Rows from block 8 of the encoder, named by matrix and row number. Rows with one number belong to one channel. Each number is 200 + 30 x the weight over its row's rms, rounded and kept within 0 to 999. All counts start at 0. After the name is the row's rms in percent of the matrix's.
# convs0: first 3x3 conv (encoder.blocks.8.convs.0.weight, 384x192x3x3), inputs 112-118, a 3x3 kernel for each
# convs1: second 3x3 conv (encoder.blocks.8.convs.1.weight, 384x384x3x3, transposed), outputs 112-118, a 3x3 kernel for each
convs0.143,105,200,194,190,214,243,189,219,179,197,197,231,191,228,154,173,234,135,220,173,173,184,135,159,214,176,214,224,194,209,167,166,221,243,198,225,213,209,225,209,201,241,224,181,267,192,196,198,193,219,176,252,193,158,237,200,229,190,189,281,176,197,205,197
convs0.144,094,186,215,185,197,198,185,179,204,194,231,165,221,228,180,207,194,181,209,153,182,176,179,263,195,173,217,205,206,229,254,199,229,194,200,205,186,170,219,192,200,190,193,191,218,179,228,211,235,210,276,216,201,190,173,231,202,209,171,192,203,227,196,185
convs0.145,125,202,207,213,194,188,180,198,205,214,170,130,172,171,200,189,161,197,151,213,190,212,211,224,244,217,229,218,203,181,253,152,106,147,189,211,181,179,229,182,167,215,195,185,182,198,217,170,180,163,150,170,206,133,175,187,187,205,191,87,194,211,181,199
convs0.146,086,201,243,239,139,142,228,160,163,206,211,202,201,210,225,205,197,201,235,217,234,233,182,191,221,184,183,208,197,200,226,202,220,176,201,193,179,209,223,189,188,152,191,199,207,160,163,201,235,158,194,184,129,173,209,231,230,192,192,183,160,260,238,187
convs0.147,105,193,167,207,209,214,200,204,214,178,188,172,168,202,265,184,207,224,199,153,207,185,184,224,183,191,205,173,190,269,170,184,210,203,229,196,207,200,196,229,220,178,212,188,159,181,220,245,224,152,88,179,188,169,219,185,185,157,184,240,186,207,227,203
convs0.148,110,207,212,214,171,204,207,176,175,220,175,179,220,229,196,224,201,168,225,213,207,193,181,222,180,207,204,199,198,187,207,135,155,193,201,170,153,210,215,186,215,209,199,202,257,190,206,176,232,213,159,233,205,183,234,166,187,163,47,224,201,132,126,163
convs0.149,110,194,172,190,194,206,203,221,216,184,155,224,208,190,117,143,195,178,183,184,226,199,218,171,152,166,142,167,225,268,212,222,242,276,197,232,200,227,91,136,206,295,192,185,186,203,207,236,263,230,226,226,224,191,214,183,218,200,205,214,303,206,194,189
convs0.150,080,212,195,200,205,175,172,225,250,221,199,197,194,192,236,235,200,225,220,186,188,212,192,189,213,206,216,199,202,199,175,191,243,213,194,184,194,206,231,217,209,213,194,192,202,212,197,199,181,222,250,226,199,200,180,192,174,164,202,198,141,191,240,219
convs0.151,107,196,207,199,175,176,212,196,201,234,215,174,209,260,234,220,199,176,197,192,220,252,203,117,266,221,130,224,190,191,215,137,169,183,190,195,162,211,206,189,178,187,172,194,194,191,207,186,184,225,233,202,210,211,180,240,224,212,142,227,184,216,218,207
convs0.152,105,184,198,158,200,161,214,200,249,185,199,251,210,159,222,196,234,198,212,187,225,181,147,199,149,186,184,181,200,176,187,192,242,213,195,211,218,171,153,192,242,189,200,206,164,229,195,147,223,192,184,195,175,207,217,217,235,179,191,196,220,118,240,160
convs0.153,092,192,197,155,207,185,186,217,230,209,205,238,188,195,264,167,206,183,183,193,225,214,194,290,211,172,224,227,152,234,216,200,261,211,147,146,137,211,158,189,150,91,220,188,210,183,154,226,227,179,246,232,222,180,220,207,261,197,248,276,254,155,167,168
convs0.154,109,209,186,213,223,196,191,237,202,182,226,218,191,200,117,231,218,253,197,191,212,159,142,205,214,128,117,200,154,224,210,177,287,241,213,230,200,183,172,223,217,270,187,198,178,207,185,181,230,190,265,226,232,257,206,187,201,210,199,214,162,214,183,208
convs0.155,124,195,210,193,216,199,193,213,190,188,201,190,185,141,298,196,180,131,176,179,178,150,160,203,132,170,184,166,177,175,227,188,134,187,192,154,226,174,185,212,204,127,212,194,230,233,190,209,232,203,160,225,195,232,199,194,248,206,254,224,243,176,200,250
convs0.156,104,181,178,169,193,206,182,188,195,207,211,186,195,212,291,154,232,240,212,225,248,202,165,248,183,213,144,167,188,251,221,192,191,176,217,165,178,220,227,212,193,38,277,168,178,203,178,198,232,214,224,222,224,248,207,195,222,189,128,228,151,223,218,229
convs0.157,078,215,196,220,123,53,174,190,160,203,201,158,163,219,207,176,180,183,220,195,185,190,171,151,194,214,192,200,195,194,212,176,215,177,191,201,186,171,223,223,203,199,206,203,215,177,179,212,218,176,217,200,169,187,180,211,150,157,216,185,148,227,217,191
convs0.158,115,227,194,184,210,211,198,221,180,232,197,213,198,150,138,166,222,199,195,212,206,202,185,151,178,158,177,212,162,113,199,213,227,299,165,229,219,175,210,174,226,237,194,224,217,178,172,183,203,261,274,315,234,186,179,198,125,240,224,193,257,200,227,208
convs0.159,093,203,183,196,182,223,198,208,231,184,184,180,209,211,207,297,205,208,168,202,198,202,232,221,205,187,189,205,173,209,188,167,202,202,172,209,166,212,189,205,194,200,151,201,207,211,192,167,201,166,186,252,220,176,168,185,174,163,189,219,164,168,197,193
convs0.160,111,201,200,208,181,181,179,193,212,173,188,267,175,208,196,209,201,245,219,187,253,219,197,265,188,177,212,214,187,176,184,178,212,246,188,125,190,153,70,176,140,166,203,171,170,213,151,163,173,254,217,263,167,160,198,178,160,176,164,185,120,201,119,150
convs0.161,090,206,230,206,244,205,204,207,201,219,208,135,194,213,241,172,209,163,190,193,181,193,202,166,181,194,180,184,179,205,209,190,247,236,197,235,208,175,234,190,178,209,238,193,249,200,209,151,256,195,271,228,192,202,182,194,210,206,201,217,197,185,189,218
convs0.162,091,211,205,205,188,186,211,203,191,213,195,213,225,181,234,189,228,177,228,215,207,181,224,217,189,226,227,190,183,223,181,228,265,183,178,202,160,176,160,160,204,198,210,170,220,182,170,185,168,175,222,193,153,170,180,208,224,172,163,220,209,190,212,203
convs0.163,111,207,194,189,227,187,151,225,214,182,206,189,205,180,179,211,199,184,197,161,128,171,111,236,228,156,202,194,198,215,221,233,260,240,176,195,192,200,249,201,220,215,193,189,212,189,238,276,211,206,151,234,195,198,242,270,144,267,201,222,136,198,155,149
convs0.164,095,185,174,185,168,207,198,171,202,154,212,200,187,227,268,274,196,235,174,173,220,198,215,276,216,200,223,200,183,233,198,212,255,153,177,168,154,189,236,180,228,171,163,203,207,217,199,200,218,211,239,257,188,218,224,188,209,179,247,313,256,198,174,161
convs0.165,093,206,219,184,219,239,206,202,213,212,193,212,186,193,185,191,233,206,173,186,161,195,187,128,134,183,171,161,191,160,181,251,178,213,211,230,200,171,169,186,180,198,165,158,175,205,173,195,162,232,208,225,191,217,136,221,233,215,225,235,223,195,182,216
convs0.166,103,198,191,201,210,177,217,186,214,210,204,223,98,199,276,151,243,200,159,204,169,210,198,133,157,205,195,234,203,216,228,205,208,235,209,200,262,168,211,217,197,103,192,186,157,198,170,210,139,208,293,235,186,193,129,166,197,199,183,204,217,165,235,195
convs0.167,082,142,97,136,95,70,122,140,99,164,216,208,154,201,169,136,188,189,198,202,193,207,215,191,200,207,197,221,199,198,205,213,217,194,211,220,185,167,190,225,192,251,239,206,199,175,178,230,234,209,228,223,180,176,215,197,194,182,217,209,186,219,223,174
convs0.168,115,204,215,212,190,142,205,170,208,216,205,184,219,170,203,216,188,188,189,180,144,157,177,283,193,203,241,194,243,189,196,196,283,234,187,192,162,190,177,165,200,134,173,215,232,211,208,173,178,235,239,264,158,199,233,221,198,221,208,189,199,157,158,139
convs0.169,079,169,214,210,191,238,225,188,198,189,212,225,236,213,189,211,190,209,195,178,201,187,193,220,197,195,212,192,196,202,219,205,201,199,215,196,208,208,173,190,224,200,195,213,196,204,197,211,175,209,169,217,208,217,222,191,210,205,193,196,219,174,159,185
convs0.170,081,176,151,188,139,116,165,178,180,184,231,223,198,231,213,189,206,187,209,203,206,217,218,217,217,212,218,213,215,235,225,250,299,217,217,242,207,185,195,200,191,219,211,205,218,181,192,226,228,189,221,210,168,173,217,181,212,175,228,232,203,236,249,190
convs0.171,105,216,219,178,205,214,198,193,206,203,178,214,176,191,169,161,203,170,191,183,165,214,205,78,163,184,173,160,189,169,170,184,151,196,178,172,226,208,147,234,175,215,203,210,209,188,192,182,189,178,162,174,195,230,245,172,161,177,149,154,184,208,247,224
convs0.172,097,213,212,216,226,139,240,184,235,182,190,205,213,188,186,168,210,212,232,172,181,208,190,237,224,199,188,207,200,243,219,194,237,195,191,205,222,216,214,210,222,192,250,174,201,191,230,228,224,226,153,140,198,181,253,173,207,211,157,211,189,186,225,219
convs0.173,112,199,200,207,176,215,213,198,191,187,133,221,213,202,201,169,195,188,165,175,147,161,201,31,165,183,188,193,193,164,186,231,175,209,191,216,225,211,167,186,166,192,178,214,144,219,208,150,205,210,223,176,249,218,212,178,168,191,174,149,221,174,222,183
convs0.174,092,158,140,216,104,66,172,162,136,204,172,165,164,195,172,180,180,177,185,203,194,220,184,181,210,195,201,224,193,203,220,188,202,196,184,189,187,217,213,204,186,226,189,203,225,189,188,211,237,177,212,203,163,179,206,203,178,182,230,191,180,229,208,202
convs0.175,124,203,212,212,204,183,206,210,174,200,211,166,200,129,0,183,195,137,198,209,217,177,203,220,201,195,201,182,158,166,228,225,253,244,225,228,211,171,210,134,201,317,143,151,237,170,217,183,245,232,226,240,251,217,263,208,205,233,208,145,215,220,154,225
convs0.176,077,217,184,192,178,146,182,214,207,194,181,180,194,181,229,163,201,162,201,204,208,195,200,201,199,207,214,210,170,175,167,200,267,202,209,195,194,198,216,217,211,226,233,179,219,178,164,193,194,229,263,184,203,197,199,181,184,189,188,175,195,199,229,199
convs0.177,094,182,203,194,177,228,187,181,127,192,219,213,217,188,203,285,199,250,238,195,229,189,252,230,155,189,210,178,218,216,197,242,173,166,195,185,146,191,212,194,181,218,143,208,193,167,238,194,188,204,201,262,179,191,169,173,186,222,225,177,169,238,155,249
convs0.178,089,207,202,191,206,139,215,201,254,254,232,208,228,240,258,162,209,150,189,210,240,200,207,164,239,202,223,203,195,247,186,206,243,210,196,133,169,202,172,186,141,195,234,184,204,213,183,219,211,224,284,216,194,183,194,200,211,219,225,187,214,165,224,223
convs0.179,103,196,205,183,223,176,189,183,188,186,234,172,160,192,329,242,177,128,186,192,166,209,179,217,191,209,246,212,185,174,203,197,155,139,202,138,177,176,225,203,172,133,166,194,203,219,202,189,162,257,300,218,203,190,183,229,231,185,265,189,152,184,181,189
convs0.180,101,187,211,206,206,212,206,187,206,188,256,237,259,239,163,225,222,229,244,190,189,188,177,241,202,188,187,166,206,172,193,176,261,176,198,174,197,172,198,172,168,307,177,175,220,184,188,204,204,171,279,220,190,188,224,189,207,177,229,175,207,250,293,260
convs0.181,078,202,169,204,164,113,181,158,144,213,178,192,178,191,185,173,179,173,174,200,212,224,198,187,203,208,192,222,186,199,208,206,259,181,214,207,198,212,212,203,180,214,219,199,215,182,179,191,205,194,201,182,165,178,209,153,193,200,183,190,179,226,243,207
convs0.182,085,215,294,254,212,329,302,193,214,253,193,166,188,207,184,186,188,195,175,187,189,209,179,161,177,188,180,167,202,227,212,221,254,248,216,210,218,209,193,186,206,217,192,212,192,209,208,153,145,192,167,156,190,191,178,240,232,230,190,237,228,192,177,198
convs0.183,103,203,204,193,165,220,205,188,179,199,197,232,183,176,182,203,201,191,190,190,168,194,226,262,173,214,192,208,151,165,180,174,261,186,180,207,176,205,189,192,254,193,190,224,210,215,166,140,188,145,244,197,184,178,176,210,223,200,155,237,193,182,184,202
convs0.184,113,192,185,180,174,193,196,185,200,186,202,194,174,192,161,160,221,194,135,232,203,206,193,206,220,207,186,238,209,187,214,165,223,177,195,216,147,193,160,192,177,153,201,182,124,228,185,177,224,192,254,162,190,222,174,167,164,181,136,167,178,142,181,160
convs0.185,092,187,207,187,241,209,224,183,193,192,202,261,197,238,200,225,171,230,178,197,197,203,202,247,206,193,196,205,183,173,181,190,242,151,184,192,164,164,174,160,144,209,162,189,174,190,206,195,194,210,162,204,165,196,201,214,281,200,269,267,259,183,210,158
convs0.186,095,207,217,204,214,225,217,214,213,190,191,167,173,202,196,180,159,154,160,217,226,211,238,265,245,191,214,205,177,192,171,191,212,214,184,187,195,227,191,182,209,164,178,235,215,197,155,194,177,177,189,226,180,179,214,201,238,234,197,258,211,156,177,195
convs0.187,106,194,209,206,212,186,205,183,202,181,207,211,237,157,82,225,164,206,201,201,133,193,167,119,215,193,186,207,193,181,218,208,244,280,183,205,238,176,235,160,226,307,170,223,220,210,194,232,200,272,321,220,185,230,261,198,163,204,192,140,220,161,200,230
convs0.188,116,206,195,198,215,187,174,190,220,178,233,240,184,184,215,247,168,235,176,172,118,179,174,222,215,145,218,232,216,179,194,153,230,151,180,145,143,241,157,216,201,149,194,216,157,228,205,230,177,194,224,180,188,177,192,170,162,178,189,217,158,132,221,172
convs0.189,103,184,180,209,188,200,225,202,183,202,209,170,199,200,349,188,205,175,212,206,225,162,199,160,143,191,239,157,208,236,222,250,268,153,147,209,226,200,195,192,207,152,213,230,234,208,176,241,189,217,394,225,168,183,193,202,237,236,233,244,175,179,209,207
convs0.190,075,167,201,211,182,247,220,174,175,177,195,221,245,222,230,245,217,237,205,211,204,186,222,218,202,195,211,182,178,211,200,201,202,191,207,174,189,179,177,156,195,200,177,186,193,188,208,183,191,223,209,210,221,209,199,193,192,205,197,214,218,179,168,185
convs0.191,110,233,209,163,259,198,153,211,217,192,192,171,216,155,157,222,243,260,218,174,233,197,175,246,202,187,189,216,219,196,179,280,222,198,137,187,225,172,189,174,234,228,244,177,175,199,224,176,260,263,252,259,173,201,206,200,150,181,187,162,154,180,207,229
convs0.192,103,183,171,195,198,243,200,207,184,213,153,173,200,124,184,184,237,208,197,221,242,218,216,204,190,238,202,199,183,185,182,210,203,203,184,184,215,219,185,181,254,174,189,184,163,165,178,171,206,234,266,226,135,150,208,180,218,166,162,212,213,221,280,230
convs0.193,103,174,211,185,202,185,227,180,199,187,221,233,187,176,189,173,136,225,218,188,189,198,179,224,184,198,227,157,225,178,214,214,271,190,211,209,211,198,179,225,233,189,197,242,162,168,221,200,212,176,251,132,161,185,245,200,198,181,169,144,188,187,212,187
convs0.194,074,210,131,136,188,83,112,198,180,179,194,187,149,199,201,168,192,168,173,197,176,179,229,181,193,231,219,219,194,205,176,183,212,201,166,186,217,188,206,214,193,235,222,197,195,195,187,183,178,172,216,203,186,191,187,202,186,195,207,202,192,188,236,223
convs0.195,073,236,192,205,208,98,170,209,154,206,224,170,191,229,224,204,220,200,186,223,199,208,200,175,181,222,204,216,178,181,183,180,239,205,172,202,191,182,210,196,153,178,199,177,224,199,216,201,201,190,233,210,161,180,183,194,153,202,243,201,215,198,213,199
convs1.143,099,206,188,200,241,263,177,212,255,202,168,158,212,197,186,208,193,199,192,212,229,141,231,237,145,207,231,198,192,208,216,143,213,199,180,207,179,182,119,229,148,214,264,212,198,196,165,170,200,148,200,184,175,165,193,183,180,199,169,222,204,194,193,222
convs1.144,098,215,235,185,245,187,139,220,125,185,197,208,161,232,302,217,196,221,228,208,189,193,187,200,199,175,172,185,186,137,158,167,126,187,185,167,178,161,165,160,180,183,199,207,172,186,164,189,163,143,230,239,163,232,177,173,207,180,154,184,219,169,234,198
convs1.145,123,225,222,197,197,178,248,225,191,213,161,164,197,237,264,208,160,159,227,211,202,227,163,170,181,209,180,206,211,229,197,162,188,233,215,229,178,199,219,210,197,233,195,206,191,208,207,206,197,238,259,210,225,210,218,204,202,214,176,179,152,194,186,173
convs1.146,071,204,206,214,169,206,238,181,189,204,207,160,174,184,192,194,225,169,160,212,221,218,207,278,231,205,208,222,217,229,210,217,285,255,198,201,216,184,182,181,176,197,199,161,171,170,175,143,137,193,131,124,191,189,166,173,147,142,198,80,75,194,193,170
convs1.147,112,221,197,216,179,214,180,226,241,190,209,222,219,149,151,180,201,216,212,199,217,221,181,258,210,195,195,149,207,203,198,239,318,237,177,157,184,228,192,207,213,261,257,180,166,213,196,231,232,178,233,213,181,147,198,186,178,215,204,209,237,215,166,212
convs1.148,118,214,214,207,254,221,194,214,255,203,194,162,224,155,208,264,198,198,203,203,174,177,250,276,142,190,200,203,204,152,176,204,140,184,182,241,236,208,172,197,180,191,228,219,211,222,180,167,236,152,218,242,200,185,217,189,216,219,189,252,206,218,199,198
convs1.149,116,171,167,200,195,138,186,164,182,190,183,170,211,211,103,178,250,271,151,179,216,176,216,185,204,227,242,193,162,225,213,175,228,182,180,146,195,191,205,216,195,175,162,219,192,178,195,205,212,162,144,193,196,169,180,213,195,203,217,213,229,198,187,202
convs1.150,082,190,198,171,215,262,179,183,199,180,197,216,187,202,239,192,188,177,193,210,208,208,226,215,200,199,196,187,193,144,179,217,173,175,203,197,196,176,168,181,182,173,188,201,196,205,159,127,169,98,62,117,157,98,146,202,201,215,147,117,175,188,148,177
convs1.151,119,240,222,236,230,153,190,222,172,214,211,180,174,194,191,218,185,201,228,239,150,179,247,109,99,250,228,186,198,224,222,180,160,149,205,202,231,158,225,213,139,245,251,161,182,193,189,185,216,164,172,232,184,209,226,217,204,208,219,233,227,207,232,227
convs1.152,109,212,212,208,193,230,173,195,177,197,231,221,202,155,181,196,196,186,227,226,232,216,209,245,154,152,215,188,189,167,215,228,214,239,203,188,208,223,176,216,192,193,234,203,232,216,190,184,203,200,158,214,150,221,209,196,211,202,235,192,234,182,222,203
convs1.153,074,179,159,177,186,240,160,236,244,208,164,168,168,162,292,201,216,231,173,175,178,151,219,266,200,241,245,207,210,176,160,179,114,170,187,173,202,161,154,185,141,125,169,142,128,166,228,232,209,179,196,219,171,191,214,243,265,249,214,188,245,188,188,243
convs1.154,120,179,178,202,243,281,215,202,249,239,185,197,171,231,217,126,157,201,183,229,158,206,214,248,183,213,229,204,185,200,236,208,136,230,181,175,204,178,230,236,162,124,221,223,210,234,207,174,208,173,175,165,214,171,177,201,174,215,136,198,210,211,189,199
convs1.155,122,233,254,244,231,245,272,236,259,248,183,180,184,130,238,179,185,175,214,222,164,186,169,241,192,188,208,211,208,172,197,230,133,171,198,223,196,183,221,208,232,239,225,221,214,215,209,175,194,146,242,175,158,194,184,189,192,207,169,231,204,175,190,193
convs1.156,113,175,171,212,196,247,175,233,176,205,200,222,206,138,314,184,170,212,183,191,118,182,211,233,179,217,261,218,234,174,182,214,127,189,170,208,214,234,242,191,194,170,196,205,181,204,202,150,178,205,188,198,222,210,197,221,199,197,221,187,224,200,218,228
convs1.157,079,203,213,209,196,251,252,188,196,192,209,180,189,194,178,206,192,200,202,199,196,200,193,218,216,192,204,200,217,203,182,211,244,220,200,232,225,196,188,178,188,197,193,202,212,220,188,163,170,166,103,133,188,182,193,188,170,187,176,69,100,187,150,172
convs1.158,128,198,196,215,264,197,249,188,215,236,179,140,181,291,185,172,206,188,169,234,202,187,234,169,209,228,185,243,183,212,218,164,144,193,184,237,216,164,201,207,154,195,157,189,224,189,173,136,168,154,187,164,187,224,203,196,166,177,169,221,171,189,199,195
convs1.159,092,206,210,195,253,208,192,233,194,206,236,203,205,280,139,189,235,175,194,183,213,213,180,222,208,197,219,213,189,236,193,172,132,172,186,202,223,210,264,237,211,177,197,209,185,197,195,218,217,153,185,203,190,205,225,187,207,220,154,258,230,178,235,210
convs1.160,116,177,166,197,183,196,182,169,138,169,193,226,219,215,206,262,186,230,173,187,186,171,171,249,153,195,227,204,195,131,162,201,127,118,194,206,202,183,224,204,213,142,217,226,235,239,222,224,186,205,224,168,258,240,241,207,238,194,218,249,187,255,242,248
convs1.161,091,223,221,198,222,258,194,220,191,204,222,178,222,243,229,194,258,158,202,214,205,218,222,224,200,220,216,209,195,200,213,226,257,180,158,225,198,224,235,266,240,300,250,222,245,234,188,186,208,190,200,212,180,220,198,210,217,215,207,239,257,213,270,228
convs1.162,082,197,193,196,215,250,221,189,183,195,211,161,190,227,221,186,227,185,180,213,223,228,219,263,263,197,226,240,242,229,188,217,269,267,187,206,227,254,225,216,262,263,223,268,249,269,207,216,210,218,222,197,200,203,201,206,234,230,238,230,211,227,230,216
convs1.163,120,230,226,218,149,237,189,221,253,211,181,181,167,197,185,170,168,158,161,186,202,208,215,273,191,181,125,181,219,208,212,202,161,224,203,194,185,187,148,207,183,104,232,191,215,224,187,166,158,183,170,128,177,182,171,222,207,199,240,220,210,223,183,215
convs1.164,085,195,203,199,206,247,233,212,235,221,166,235,188,214,288,200,160,167,189,182,211,199,231,310,220,186,227,179,228,214,222,198,144,233,197,200,193,212,230,201,223,206,188,201,178,209,219,250,215,262,273,217,229,235,205,188,194,200,217,239,188,207,215,187
convs1.165,080,178,162,163,155,116,147,166,163,185,211,197,224,232,161,210,213,229,220,140,137,178,135,91,141,173,141,171,184,231,228,182,209,201,194,187,243,227,291,254,255,306,245,212,238,235,192,197,208,173,207,198,176,191,195,198,183,197,175,235,203,185,205,197
convs1.166,096,197,158,205,224,214,165,237,183,230,172,208,197,203,252,187,185,179,196,226,203,215,207,166,211,226,227,205,193,255,191,136,236,192,213,231,191,161,206,242,171,262,192,139,216,161,199,219,200,193,164,196,195,212,212,210,187,201,187,145,186,171,177,216
convs1.167,074,208,217,213,228,253,230,221,227,205,237,205,201,217,208,218,209,223,203,213,221,220,220,218,219,213,212,225,189,190,220,204,205,193,206,184,186,180,167,165,159,155,162,165,174,172,209,197,203,206,187,201,201,205,219,200,179,173,194,148,159,184,158,190
convs1.168,125,185,194,181,221,187,201,169,102,177,198,183,170,254,242,213,170,119,170,229,226,204,233,230,172,153,83,190,189,173,179,199,146,180,212,233,231,195,184,163,188,126,215,218,236,211,213,197,201,193,234,223,230,228,232,212,221,194,193,210,188,242,277,198
convs1.169,076,177,163,164,144,117,163,160,164,174,192,203,209,210,184,194,196,192,200,192,197,191,192,189,182,195,195,193,194,184,179,212,169,182,236,215,218,201,219,200,208,191,196,211,199,205,212,237,204,240,296,204,227,224,186,197,219,196,222,320,201,205,223,188
convs1.170,083,189,211,209,212,272,251,208,228,223,189,186,202,202,214,212,206,200,194,261,268,244,291,318,276,249,284,253,216,188,186,200,217,207,196,226,211,149,114,126,116,107,131,126,144,156,213,193,197,210,180,191,218,201,205,227,203,199,213,148,160,211,176,184
convs1.171,105,167,226,208,200,276,191,208,191,213,214,216,216,198,132,238,217,190,218,216,238,213,225,146,193,224,227,221,214,190,179,222,240,182,184,180,215,213,199,246,204,245,201,203,209,208,201,211,212,229,174,226,212,196,212,198,207,205,203,193,208,182,192,192
convs1.172,096,223,205,190,158,244,202,221,239,205,206,212,201,129,185,236,216,189,185,214,205,151,176,248,149,171,192,158,202,177,198,200,226,197,175,198,169,222,163,222,192,160,221,192,189,214,205,218,227,221,153,212,189,146,197,203,227,210,253,151,191,205,163,214
convs1.173,116,170,254,205,251,150,161,208,184,188,186,222,210,205,114,220,195,204,195,212,247,234,202,107,226,234,248,247,187,170,195,209,217,163,220,201,250,227,181,204,204,285,185,188,208,189,249,194,178,196,189,221,208,223,221,199,188,190,198,230,217,192,217,202
convs1.174,079,197,202,218,195,218,214,198,217,215,200,163,180,216,189,200,206,196,180,196,198,197,197,204,196,200,192,185,184,189,190,195,218,189,175,197,180,166,173,172,165,174,173,148,174,171,178,159,157,164,124,144,168,148,157,189,165,150,163,79,106,172,118,129
convs1.175,124,209,190,186,167,175,238,178,180,191,204,173,194,187,148,157,202,167,227,199,179,185,213,235,169,212,194,192,222,173,192,221,150,211,199,162,171,172,155,203,171,121,169,217,175,207,158,185,177,181,214,192,189,183,214,183,183,198,215,225,201,231,241,221
convs1.176,073,204,229,214,243,345,243,227,235,207,222,219,214,205,248,210,201,217,199,224,216,215,227,229,215,219,208,212,202,180,186,221,240,204,225,223,228,200,166,187,194,196,188,223,228,219,218,192,208,189,139,174,208,195,225,228,215,225,204,147,199,218,203,221
convs1.177,098,193,168,201,241,138,217,216,182,214,206,175,174,278,206,204,205,210,195,142,221,181,139,188,240,206,215,212,183,229,169,140,185,182,163,190,188,202,223,180,248,234,165,202,185,199,175,183,211,170,248,204,193,220,204,167,180,205,150,237,197,191,215,198
convs1.178,089,170,170,162,179,289,161,217,195,181,168,205,145,188,245,257,203,214,187,210,161,190,238,196,193,225,242,229,192,152,198,175,144,191,178,220,211,204,156,220,156,179,237,212,222,244,225,219,207,179,132,209,182,198,231,248,254,222,214,139,195,197,175,235
convs1.179,101,214,193,196,216,223,204,224,238,182,169,182,179,198,318,221,163,164,193,198,186,214,211,155,191,207,194,222,189,130,202,158,109,151,164,180,223,194,178,182,205,280,239,171,190,224,200,224,173,210,243,213,192,192,208,176,216,169,202,200,186,197,193,203
convs1.180,100,220,184,195,215,215,188,221,197,223,241,166,209,232,208,233,222,251,239,187,176,186,206,237,189,224,190,205,208,236,266,207,308,267,186,169,208,177,215,212,183,251,240,158,195,183,181,197,213,197,224,211,196,207,191,178,208,206,189,232,202,196,222,191
convs1.181,079,208,243,237,221,273,252,210,209,206,184,205,198,207,224,230,194,194,191,229,217,207,240,263,218,210,221,200,220,194,202,222,267,232,204,228,211,183,162,181,177,195,206,202,215,211,211,187,190,199,158,186,217,205,217,219,182,192,195,125,151,214,182,203
convs1.182,088,178,193,176,145,153,173,160,153,186,190,196,195,187,195,201,207,186,206,190,189,195,194,198,196,208,200,194,201,193,196,228,232,214,232,212,217,224,231,220,239,270,252,214,216,226,182,173,175,189,193,181,186,189,175,194,182,179,214,215,185,215,235,203
convs1.183,104,187,182,211,211,242,194,217,181,198,172,157,195,230,307,119,217,164,168,196,220,178,169,273,199,191,171,203,230,218,170,148,224,207,166,214,213,244,205,197,180,215,131,221,235,214,221,212,206,201,240,185,181,188,225,202,216,202,187,176,202,161,192,204
convs1.184,112,194,180,182,197,263,155,157,172,173,182,225,198,182,235,180,163,224,191,137,232,194,158,300,193,179,221,206,234,188,215,183,170,227,192,181,210,200,200,215,172,212,195,215,190,191,216,145,228,218,170,232,220,188,196,196,181,188,188,196,199,195,191,194
convs1.185,089,184,207,190,196,190,215,197,232,225,176,185,196,197,195,243,196,211,232,194,233,200,228,285,223,206,239,213,209,225,202,166,227,166,200,164,199,208,218,207,203,194,219,195,200,198,214,209,191,218,231,210,196,196,177,208,207,188,251,241,211,209,216,199
convs1.186,090,221,225,206,214,217,208,218,213,202,146,170,159,182,198,159,186,195,168,236,233,220,253,265,246,226,229,227,213,190,195,195,185,204,211,181,207,175,177,171,170,175,172,170,163,171,182,184,187,199,207,199,200,204,199,190,190,195,208,208,208,207,218,217
convs1.187,110,216,262,213,196,253,229,211,214,212,201,214,191,239,100,210,218,179,214,201,188,208,212,147,208,195,174,203,178,155,203,206,183,160,232,178,173,199,167,206,166,167,164,189,191,180,201,200,183,207,123,134,206,139,221,206,209,177,225,196,183,225,208,196
convs1.188,124,209,208,199,239,291,217,219,171,237,173,209,197,166,288,200,201,161,191,238,267,173,220,243,168,164,88,200,198,151,194,190,192,214,209,220,207,209,194,194,212,213,260,204,248,206,220,193,199,239,221,192,226,160,209,210,220,195,235,191,177,208,179,181
convs1.189,101,216,166,181,160,269,205,196,180,197,200,142,161,155,332,212,191,201,181,180,222,194,141,167,251,191,230,197,188,239,197,137,151,181,209,154,179,181,183,200,197,240,154,195,184,185,192,226,197,220,193,186,220,218,176,175,224,187,221,156,192,217,207,181
convs1.190,072,199,183,183,163,135,167,163,153,176,207,200,212,230,190,198,219,187,204,195,204,194,199,190,190,207,199,193,222,236,218,230,199,189,226,218,212,239,262,247,258,238,230,227,226,221,218,238,213,278,319,246,243,258,217,199,204,193,229,280,230,234,256,215
convs1.191,112,192,176,216,141,208,202,166,179,206,215,201,200,214,257,182,216,207,192,219,189,182,156,226,221,195,207,205,182,225,194,183,208,217,187,207,180,199,223,183,202,163,164,198,189,195,185,189,193,224,193,176,223,211,171,208,198,202,204,143,172,210,196,197
convs1.192,110,172,136,187,191,195,228,198,185,172,225,168,210,207,255,126,200,200,220,207,217,203,201,154,167,227,242,219,217,177,206,197,218,172,192,214,199,217,208,220,224,206,149,181,153,186,204,173,190,156,214,202,211,194,225,201,243,199,190,165,201,222,196,198
convs1.193,101,179,174,186,142,207,157,160,187,185,216,208,174,131,242,162,163,258,202,185,235,224,190,188,214,181,155,220,195,218,216,197,214,230,186,181,202,236,157,167,175,159,197,166,220,169,192,203,184,248,155,211,209,194,159,187,205,188,237,148,211,229,172,184
convs1.194,075,218,227,199,247,282,203,227,240,207,218,210,184,206,216,202,198,210,200,208,198,203,216,190,205,214,201,203,157,147,176,193,166,201,214,210,184,175,169,174,176,172,184,192,199,190,192,182,212,157,139,200,177,167,200,199,191,226,160,135,197,179,150,201
convs1.195,074,197,240,202,243,313,238,202,220,195,197,207,208,214,224,218,191,188,208,226,221,221,243,239,223,214,214,211,193,186,190,214,234,192,200,206,171,171,170,185,180,195,185,199,195,182,199,151,202,158,115,175,184,164,207,223,177,216,183,128,192,210,184,217